Weights of a small encoder-decoder audio transcriber.
Training: 15200 steps, batches of 256.
Rows from block 5 of the text decoder, named by matrix and row number. Rows with one number belong to one attention dimension. Each number is 128 + 24 x the weight over its row's rms, rounded and kept within 0 to 255. All counts start at 0. Numbers have three digits each. After the name is the row's rms in percent of the matrix's.
# q: attention query, key and value (stacked) (decoder.blocks.5.attn.qkv.weight, 384x128, the q third), inputs 0-63
# k: attention query, key and value (stacked) (decoder.blocks.5.attn.qkv.weight, 384x128, the k third), inputs 0-63
q.24 105:168127119083129128080128141172122130126130154128153086085100128121119096154129149139101147152128127145124175125131140159125132134152130121128128129151128114140132123159132134083158091128127129
k.24 108:148058128190135138130097127129129127126095128157120119112128100117121133128114130110123126129128137127128107095187132128131115124133143128163121129117144094128151113099131160201220124127130087
q.25 096:110172128127129116160056138134189096130124127130128124152115098129151127137120123098129149101130126102116124120137157150109110125154133139153104159123171095132146114177145135156139129150109091
k.25 106:176133128129126135135072124130129114131142128155130193128129128073138128128125140128132069139125048145146129127128128136163116095126177131163127141129213142108100128128148112118150101128095128
q.26 114:098132125128106116104152132139126144184127131117125073148105096115127153120121119118128125102172126095128127127129144205130093107148187154152128162161118153129095121150128133141141131129127104
k.26 116:144086135168112126123100104128076128131128096088150129131188132082151162121131127066124080104112101102128109126087056147147112163128195126112129125123128129130128116128185135128149092116128151
q.27 108:129121064156138139089148131115128145107108127106123127172124125116123126087126118169121128142087105127128162132119129091135126144127119126122129108131071130124122134128131192144069131123127146
k.27 113:127125130204138129124128115134106141119127122152102130130128129203070137137139055135101130120133136123132156103103145109111133128160113132158120127152015118128132129111092126128095117043136125
q.28 083:125128130103126101131127138143124143143143138132154127128094129103108145127088168119122129145128117142075142126188109138149127087132174175125127166145083101123134127116142137150165142066120124
k.28 082:130096079099135146137128119198137126086093114189129140137146141125127128106110128124129118112100128132136105126145139127131097134127150180129112122128255098129100132127161161137124150125126123
q.29 101:157184132129127148127128128128126107123114171128128111170072108133128142029128129154124131122127125112134193100124138139122122156111148180137069182124118163108127157147129129128141058129131127
k.29 092:181127152183066134128101125129128128136151114167129108129111173101073164128108127064130113119121141129128128134143125129151122138126128153131101141129152114127130139127154132123121121077139129
q.30 090:123149128076138121114144125166144125124080135128119135142128128143121104127149124112071129124122148137178167131116154107089130153157129110124083124129127128129135127083216176124108126081123142
k.30 089:101128086126125119109128135126126128148132128163130096200126126142128131129127104103133146074144128065131122130098132127127128128102124125107132156128086118100174127117154139125135104126099126
q.31 098:146121136110125128179125130126128130125117128159102112019141132136093131123091142153124128094126089129137133160139112140132169105123127129126133122127124192127121113128126124122154190127135134
k.31 104:113128151109128091210138127116126129128126144129169122129124128120133127127099113127101209067126122125085129128137121100114130133128128113082128110111126129141126141130152135166157159104127122
q.32 111:129163132154130113159134124153149129124141128114147135127148120100152119124132118141137130117109151127129124126073130094081137145097128116166129091128138112124129135073144113162129090151125180
k.32 112:238128128145126118127123128097128128159137130129120132074133128098145126128141164128164141128156122133172102128117132125125092127103118128159135121120121135128137118130098070104099144126128130
q.33 101:127129129104128069128072122129129180058138169152148127112128152123087129128131128128098169093126059131097131134153128128138139123134141129124098144144128143093131166114126127126167151130177119
k.33 100:131105113097102141129128124128058125108084125142129127127112198162128129129108116129123186128075103148110152128126128128128146129128136125104108196120142142120103155113119144134129160128141127
q.34 095:146144129172130118139165127152153128133119142124126073177127053134130094119168131127137128109167145101142127093151113128129120134064127128161126113153129137136106117126124079158128135135131159
k.34 104:148104131139060077109128141123125129171156125066105127132131109104155127134130151088128110066117127141135099143128122128139128144073131131128125123078128124155113129177125155140128107124114142
q.35 113:133115175128140121128113128092114138102166128128135146127130133154130087140095144129130085124097128119101121188125079128160068129114115125076137090144116129128171138070125129141128131115149120
k.35 110:107147126121131178112128135115121128117124128133103168087154141182142128111124128169134128130127113139167119124128133147105129127133126129139124144102111137128068137132131097119123165191143058
q.36 098:099123130171198128178128101132141148118128119130126143159121139132135131129149159098111113128135122129152113123178105128126122133127140103072123130128106135093128125077075127129123136129133134
k.36 096:140106126138124137080130138128130130111113095141124136147125116128127127121097124144119104121058129163130181138114134090171145119128138172177123133177156119130092180129086148143100128127119129
q.37 096:127122126207185074172129081145129138126128108060099128121114121147135135127128147101128119128146137127125149116125131137107114111126151115149122127103121135108130147128122129189126097141161134
k.37 096:125145108165128128128180145130129128140131125120109129184124117118127125129155128128103126129118128128159215144102139128143128127132128128206135077129128128130144132128164142129112127095128138
q.38 098:129131127140123151128158143123137145153128119057105120123117107140130182121104151136163127141128152123115132103130165097127134127133133128185178126123079132131129128131171129162127129128084128
k.38 100:148129128245147131133127127204134126132165162111128158150164121128127127101130145124118105138121126127148132128129128125107125127133128127159154115149128130155151128125146122127128129100125128
q.39 099:130137093125040175116128146125153138081142110069122172128103128128138189145088131176104126116113150128124122131113189146073123103134127129134128133104128203105191137167160125131129088143126127
k.39 102:146120209160127123129075125128175118135130139126128121131127136114115130128125128140105133133129127072153129075144127122123179148129133136159131127084127141094143122097129155120129128093114125
q.40 103:149162130166125145049189128097168060125129106113128131137121125128135107132108131141128106118124159119127134128128136127122129199170106183112128058111131122108128085166128158149128089129127135
k.40 100:121158127153128121111140166129126148130130122127065145130146027133085135138128131128130150137130145122127128125159126115128128097134047131143129125130101103131135093123128126127126121091165125
q.41 070:125118124211128127123166130131128053135159126126131092131127128129124110141125177049127128165111148124172097130123094080133128105129131128129135119153128136110132135130130120138128128127131099
k.41 074:097182129124130127122154132124158144127131154129128127127141097106128121130125121122129125126128150110149130207161131128129127128129128141126213070133124105130130130128096128170121132117120094
q.42 101:163126125132121132139144142162127127133137147125136118123127132125118070145128107128120119102231133142131121106069113056129143097151129125139129133141188131111153130139128128106115117122132119
k.42 102:128127098128142148128127118090127111133151128129140118118100123104147128164136142054103122130159170126128124127175155165113107135128130119126136122121114132144128059132114127128142128108127144
q.43 097:134110181127177156188125126128134121134128128128109127158134112169122153125109178143139114103191150145109130117128139131114058127128142138197142141137128132125121102133130173159149133107059121
k.43 102:128164099195132160120127103125132050140209117128172168171140127116128108092129128126128081129103123137129129127120067143128072083072147128146122123128158130127108137135136121110127118126106104
q.44 087:162134129126106186131068130127129124080127097135087158192133126107126118131102133132122125066117140113174150118126141182114094127139102141128141121076128202122128087142127146124145124152127107
k.44 085:079141160157131115116126125128154128129127102127129115159128128126128115128123126135129129120128137126099129097144106136128129150142140101126129128137072128128128144127147194107160094098126113