From a checkpoint of a small encoder-decoder audio transcriber: encoder depths [6, 6, 6], decoder width 128.
Rows from block 9 of the audio encoder of a small encoder-decoder audio transcriber, named by matrix and row number. Rows with one number belong to one channel. Each number is 128 + 32 x the weight over its row's rms, rounded and kept within 0 to 255. All counts start at 0. Numbers have three digits each.
After each channel's rows are labels from the 100 clips, of 14848, where the channel reaches its highest value: "top examples" is what is common among them; "loudest" is the band of the loudest frequency at the time of the peak. Only what is clearly more common there than usual is listed. The data: short read English sentences (LibriTTS-R). In brackets: how many of the 100.
# convs1: first pointwise conv (encoder.blocks.9.convs.1.weight, 128x128x1), inputs 0-127
# convs3: second pointwise conv (encoder.blocks.9.convs.3.weight, 128x128x1, transposed), outputs 0-127

convs1.7:135170125118158046223128135173122127117148125100190115129177146049103135126153137154120147136094243125097082054127116092123118185179134133133161168122122157156134065099125129128121113137115135137123133093088093142135061086125147130112104152128115172128130185158132150162123173135109108058138146129128127119114116133058097100143097128138128125102118154126192143076118118164180155077146
convs3.7:116113128120118095140149109138153093107146138078143136130124114125140118068129135052142144127129163143140069160118139084140156129073085197144126096129168132125116113225126148134100114140085133109109109065129092121223113133109148092079153148127132060132115140161116097115144179228119074127129200144157128128127102110179103148133072136088134155127111122094129207059099131093129130081128
top examples: the word "was" (38); the word "she" (26)
loudest: 2000 to 4000 Hz (31)

convs1.62:121115193129123101128140121131192125115142094153126103130151250151060177173146155162123130130173127123096135160153116131024102134119113127124122236128105127133097127073094114139127103081158148128160128093121141129149073129115128106148062108181109128126136125116123105099128121121127138146126114128120134120127112158109113224125073159126138110127132113149128120129119250110090167158142
convs3.62:131154128139134094124126127122128146188079118148214069128041129158135128135144133117140066132131132120127136080113135052115133128125148127119129135073106122090124129125128116083111094128118133073176096130117128163182251135174127129125126128119122081128119138107133141129097139128128117124129090083194148113141126144137190147129128161126111127071158165131130109124125214091126232133039
top examples: the word "the" (57)
loudest: 250 to 500 Hz (30)

convs1.65:103124113142209101109000130135128128124122133091096129137121119125088133040110120157100115125116109139181120110128174128134121125067128061155060163137140103106099174154127140154173136087156051138139146170127128053128098137130118199122130124102145101081143076127129110133178126110115156129132142128130165136129140126109149128152180126096082147075129131133166212123129150144127111143120
convs3.65:163000149097129110127119084128151125125125123109143133150139151106054190118132098130120117131069123125128138107142207126089158074138135156161119116107048114080126124127079198057082114111169140133139144124101129136079129128117065052157127170121135054109127169118200126102099128131158126131147103126087129181125084099108114132114132094128143121101120177128117130110143102089121192130128
top examples: the word "was" (25)
loudest: 250 to 500 Hz (31)

convs1.59:129093187132150149128109130129172146147140141092125126155112146154132131151144127120116090120133100167132127164113165249097086097180145127130116134137090174122134151142127242144129139147128155127128126198117132105121109124127178110108180141120127191074184171121136159128151131110122127111153121081190138130109132093162128128169068145111128142000154158137126112132145111129127094104125
convs3.59:140175112071088126149167126082109128124070122100106115118125132133127115136110184130091129127128135191063161104159021126084129120148121059122151165163132139131173189128150145119146102129129083122112159076119115113127112128114102149032190156163129124121114121098062130075132110115077142084129121137144127247176144130119131128123121128090104110125135065098066144128152165130124151099120
top examples: the word "was" (36)
loudest: 250 to 500 Hz (48)

convs1.20:122174115144139121095128129130067201133121162120129127151114125202127168133095103129130128104138127085130136124146215093131126111076130125128135042074129147156077154027105112098142079142112083132131132127184011128119105128126082178105115135130119114125099137145113127122154164063128131109132141134141126163113132120089126143133115116120027192152133131187147150110134143075106103167126
convs3.20:118075221132126080082126139124129109128136127139120174131152145145107128103141176122192128199103104128122147120059102164088186108128113049062055126128147137015118128141124112179074150135144125129096099130093136148178120110145116128168113123131120163108201128138126134124137124135123086190136116122205124096128166136126124171137158149143122127148127144128179136095133151179141153205120
top examples: the word "was" (33)
loudest: 250 to 500 Hz (43)

convs1.53:020112122149149129133141140128130175096198087123072160160094172106096122132135143109087107094074098132170092108151118115119121210111126150104096125124108129126103081178104090168119222133138123150133120161114136108137106146128169189124128094084140117111090108126175155097172127126116105102193132121121140141081103118123135108126202090130142120143135193092177132115183055147127190157145
convs3.53:086205120131130186135124090171085201109103139090126159118119170121101131200152134129205081127127126134074148140114128114143113095125096147097154112196126132133181175128049101155163129127145104115128137133118160083129152167122093130129075128126181113120128129126082090165118099132127100071123106185104120132096134148128161120130077080092126141116155130108131141127192143127139073002136
top examples: the word "he" (28)
loudest: 250 to 500 Hz (38)

convs1.13:111150153077111135115135186122147129139140118089163126129120109088125123163135133158147081123139063169125129121147121129128125139105096112126154128122098130124129096215136100113127128178119143150094121155128157066129125127125095123150029135000170128110123128136139160099106128147116152123131123104082129135147147082162097206116084255125164125144123134122074125127127128124121170173146
convs3.13:158105128126124093159106127157119127099143125105007134120134118121104127110128125099060094123122144171172140131170157126128065131107136097178116129074185154108128124142188107093122171096141050125096132151127139128161128118154108131127143122128122128069095133127142186156128153110163121128133142129139084163128174055129098134182098130126224132121128127114134114131255092138195135162144
top examples: text has "what" (25)
loudest: 500 to 1000 Hz (38)

convs1.36:130128126097124112136119000119108127110122107092132149075115093080135129119117137061126040138108119158100183130111115048114126123148098108132121116147150132168125107040157120143174095139135127182161127122120165030127125155138154209127131121134124126133058111143201173128119144121130102111138177078132129089132165131198156128147131099104108109134134120196123122128142128149146126087128
convs3.36:209089119129124036085066128137129103108120128139114127125128138100156127060126102069134108131127176116136139196162089132123146151116168133137168096156127165137181127133124203123195133119140112131214119121124135120152130150125071060151122126201115149128143135124115128142129126121132180151141230084131084160029120134087125146118144131173127126127137135132128151129146108091163131062121
top examples: the word "was" (30)
loudest: 250 to 500 Hz (42)