Weights of a small encoder-decoder audio transcriber.
Training: adamw at rate 0.0013, 15200 steps, batches of 256.
Data: 26041 training examples, 149.4 epochs.
Rows from block 4 of the text decoder, named by matrix and row number. Rows with one number belong to one attention dimension. Each number is 128 + 32 x the weight over its row's rms, rounded and kept within 0 to 255. All counts start at 0. Numbers have three digits each. After the name is the row's rms in percent of the matrix's.
# v: attention query, key and value (stacked) (decoder.blocks.4.attn.qkv.weight, 384x128, the v third), inputs 0-127
# proj: attention output (decoder.blocks.4.attn.proj.weight, 128x128, transposed), outputs 0-127
v.77 113:112161049122106129150126126112127127135128077128130128130144075104060052140096135064125129178118125088128091133127175127064150099050093119141103133118227159159165074058193124123127152173135135043128051144163128128127128129124128157134115185128129115130112126235132121128095129129163134129128185130127128137128115123138122190145130118132108113139130169128190129121128128153082129129155
proj.77 113:028129140088131138081129119042161128116126170149117162161121121128101130191185125128144067119134166130140150122096126131128033126128119131147117194100127146121128120132127123128119150126195129127140124199121131129131156135171031091128142102159117128100109091049172128143092166141128066116128101133100071128096168116118147110131125155135064129155060193138113139168130125180166103117129
v.78 110:126154086128121171063083131052088113079152087140088176048125152150151097172104128197086127137168150133129124079051129128130111128135117141128128129128128133083208122142091122131120129126126129120119152125092177141154129185108110126169042153127085112134129136121109088104125172153136105187140129096128192113107131133133093056162152226101133145190127125129128126133127186150158154139144
proj.78 111:128190047128129040174107128142140128130037173132129124123094128131087134127129103147171112128146129128124123103129175158165155127143161101128132131160127138147127128133108090129128126124032125128114117151074126131093134128019128127124161128136125125115112228133130131129161213052115127129156204133049091110166126128109175141159129171096145121128125139078109102129182113129146130126122
v.79 119:109164126160048181113144151119162116126153130130109159255057123099151137140206127130129129111105141128145118136157104128120163127127130167119123095137099135128089128120128128048127112124128202141123132159143141142210168163128128130139133100129065130123075120130114128128038131080133177117139191107126109150103128036114137128185117131159119142165125114128054127130127146152119079107113
proj.79 115:117129130123131040151148126145160125155255127120093226164065051136129120104086110134105130095130128101128146168113169100119127129172106125125119118154202109116127160209132201138159104126139105151112127154119089088144128138108090128128105127140128116124088160075183055131197128146128148109111118151137121134168057129127139146134127101180133088102129108159138125128119093130128137122153
v.80 090:156164152135147127129140059201095124129071075128072130102125128121124144108167138144138125151134127128084146128129109134142164107109118122184039253125144202145147117134129131120128118121130119124124097128132118139130163145124105090133097085129039121127138115130098121193164089138183123125129089127124076125131133139083135128130149122123066127129134208159129228084144122130121153122209
proj.80 090:107121129156065120117068135147155127097128135139115125162135122139142133114102081129104094132102127173124121130135129133191128119120191137122125068133126119046061125139124122129151136091191133130119147095131128106129143192128144121131177133121182136133148128124145121144111132138089116121078074039112172141123239112147126179154122221000125143140116183130138125174080125146132128128132
v.81 103:162150102127105142149143255108149127116120131140132137142146068187128095175127121117125127185126102108109163150128186121126127175121109142168127110132172126119237128128069156117107149121152133117112128138128147116185092135015137128132074215130131179127135141181100130128125128113110126142127121093128126192129130160091125128066108184127094126116119143106124123131128145160065057136128
proj.81 107:119125073121133142126114029108134168138102132090113163103120128107127113130128127119148127082128127126128117086125124104118128139137128117173131221131147137148128131160128146128122132137108068133128128228178129130156167224120116129169156112127128128050113211127128150122164128135199119093159125126119127056094204127125244124132142182197134127157130123127150130128128080127134111116097
v.82 087:130121124128090111024109157132127140146130122145224170129129136130113103127128123212149064128102168128189158171126108127151129128134141145120128121101127103128089126110209126128180133129222111145166129127141109126129129117129133151132131141128118101102111128123128018125145053149117125127041149158143094186144144127124120124145113125132129129128129126183180027122129143128127048145135
proj.82 080:097149136135139130060136063036159126117206071134040124136079130117184117127105098128125129134193130126117133123128100134122130147145128132157123151125120125123208127092128134120127097143119102104108110044127129126149114133125119134139117127111147130135213128114128169119082211129095143048168130128128148127133009127144091131209166136183126126145141154134106135142119131134127145171128
v.83 112:128122122099163066148129080120165141143106127124135128129188129129124149155194105092206087172119133199124157139144065127182128127124128129125138117183165133106200131154061190127080116127137128119129128128146123118128152106160162049123094093093133087128135127128132190128154120125145128077101124152052121164129128127097136116097144128151076126127134203127130164128137071043133031136137
proj.83 099:131111130120098169130136121130129138128129136103131128169090118188128131124047155067090130083114122129120125128128129168127120172199207171079085195171117128117069128084195121104128204130141127115133129121128113126121096149224128128204105126119134154142159163158067128130084133143130116131126060085127129116084127122080136178128138166124129221129127056142195123122124135124132127130133
v.84 072:149132126128123249165112126125126090035128119149127132158124128124129118118007144126090135130149121126156119123119128124102128126173127126114139129130129094122125194134081130124129147129074191137132125123126133126153136086127111194131127128240127153126128092128105156125141128132074139077116130128128130137131135136134087183086110112117130128145121128127104000177116158144128112110130
proj.84 060:129155125086134072145183124187128147157174134128114128123162132124123126070173153130143140132130137160193133128142126127145114085127138031172255128128129083129127112129125169101126085125128084136124117170131134127134124134122119129123128111123121075202113132099123129120123123136141160176157196129127133125130128128080109034130059166166136073181089051109117157129122157131098128113129
v.85 119:136069125106123184162140117128072082106142103128115086145177127167128132134156180127042058119127131110131166127102111098176127125083127186157118128123148128209129177185129159133194120082124062137120143114109127073117180111171131128131118120146080086139045091098152128152110098102154126117082126138108122136126125111125141128151131215074079128120130128081132068208126128133126112156152
proj.85 128:041152123124130122169127104107128115147132123077146106130134123111116063134106127104106182129083123186136117127222126128130147131150105093071230158169126135009110159163127129116123231119133064107093118143131130130140132107110125145113158128161143128148177132096102113135138178143134188102107168047132131138103122124167127123122127076128129130135096139133133189158126173124168124106107
v.86 076:132140123149162131127102123123199128100143137196125121128108138114140131113032135123124185136128127082196109142128106151124126160049184129131131129120129124112120127124124142064080128150117130160085177127128167128096107073155130186176122133105139095135068131129125128126191149059064127089129168126129128129126151108021129131138052128121126132209114115137101095149047177160122110146127
proj.86 064:128126108116112160124181124110178162116128121148138135252118127091131128132153131105162143130166138168135143134128132101147106120153133108105159123153120065129131135109197126116127087134131140118170141160142132131125119177118101133074131077129129063162129119234143111000146118143125152114180131123130118126108070156168151148108129126115139029071075121130138119108132066108114138069154
v.87 115:124094138128127044120091088130090125167127122206098182080250126125129165114127137198133186127129163152128122128161013132159135169058148129128173089213128160134128160116178128142113133128151129146131121140128163142131128128129127104130115157108124130115139106121132127128052036152116039131128153118128127126123120090128112129127128119124189146128128130128068126108128128126133128128104
proj.87 118:164089132207080127118188170103170128109151106035136120128086129127127136113211127125129049128135178123131129127131176118122128086126112153127132129130124109133211125149125133119129110125103137130120065127129124174123128095119154146132127111067103063110183140145188128127118195117124159128128113124133132243128130124120123207128147166120176214070140112094152125128108111129129143166103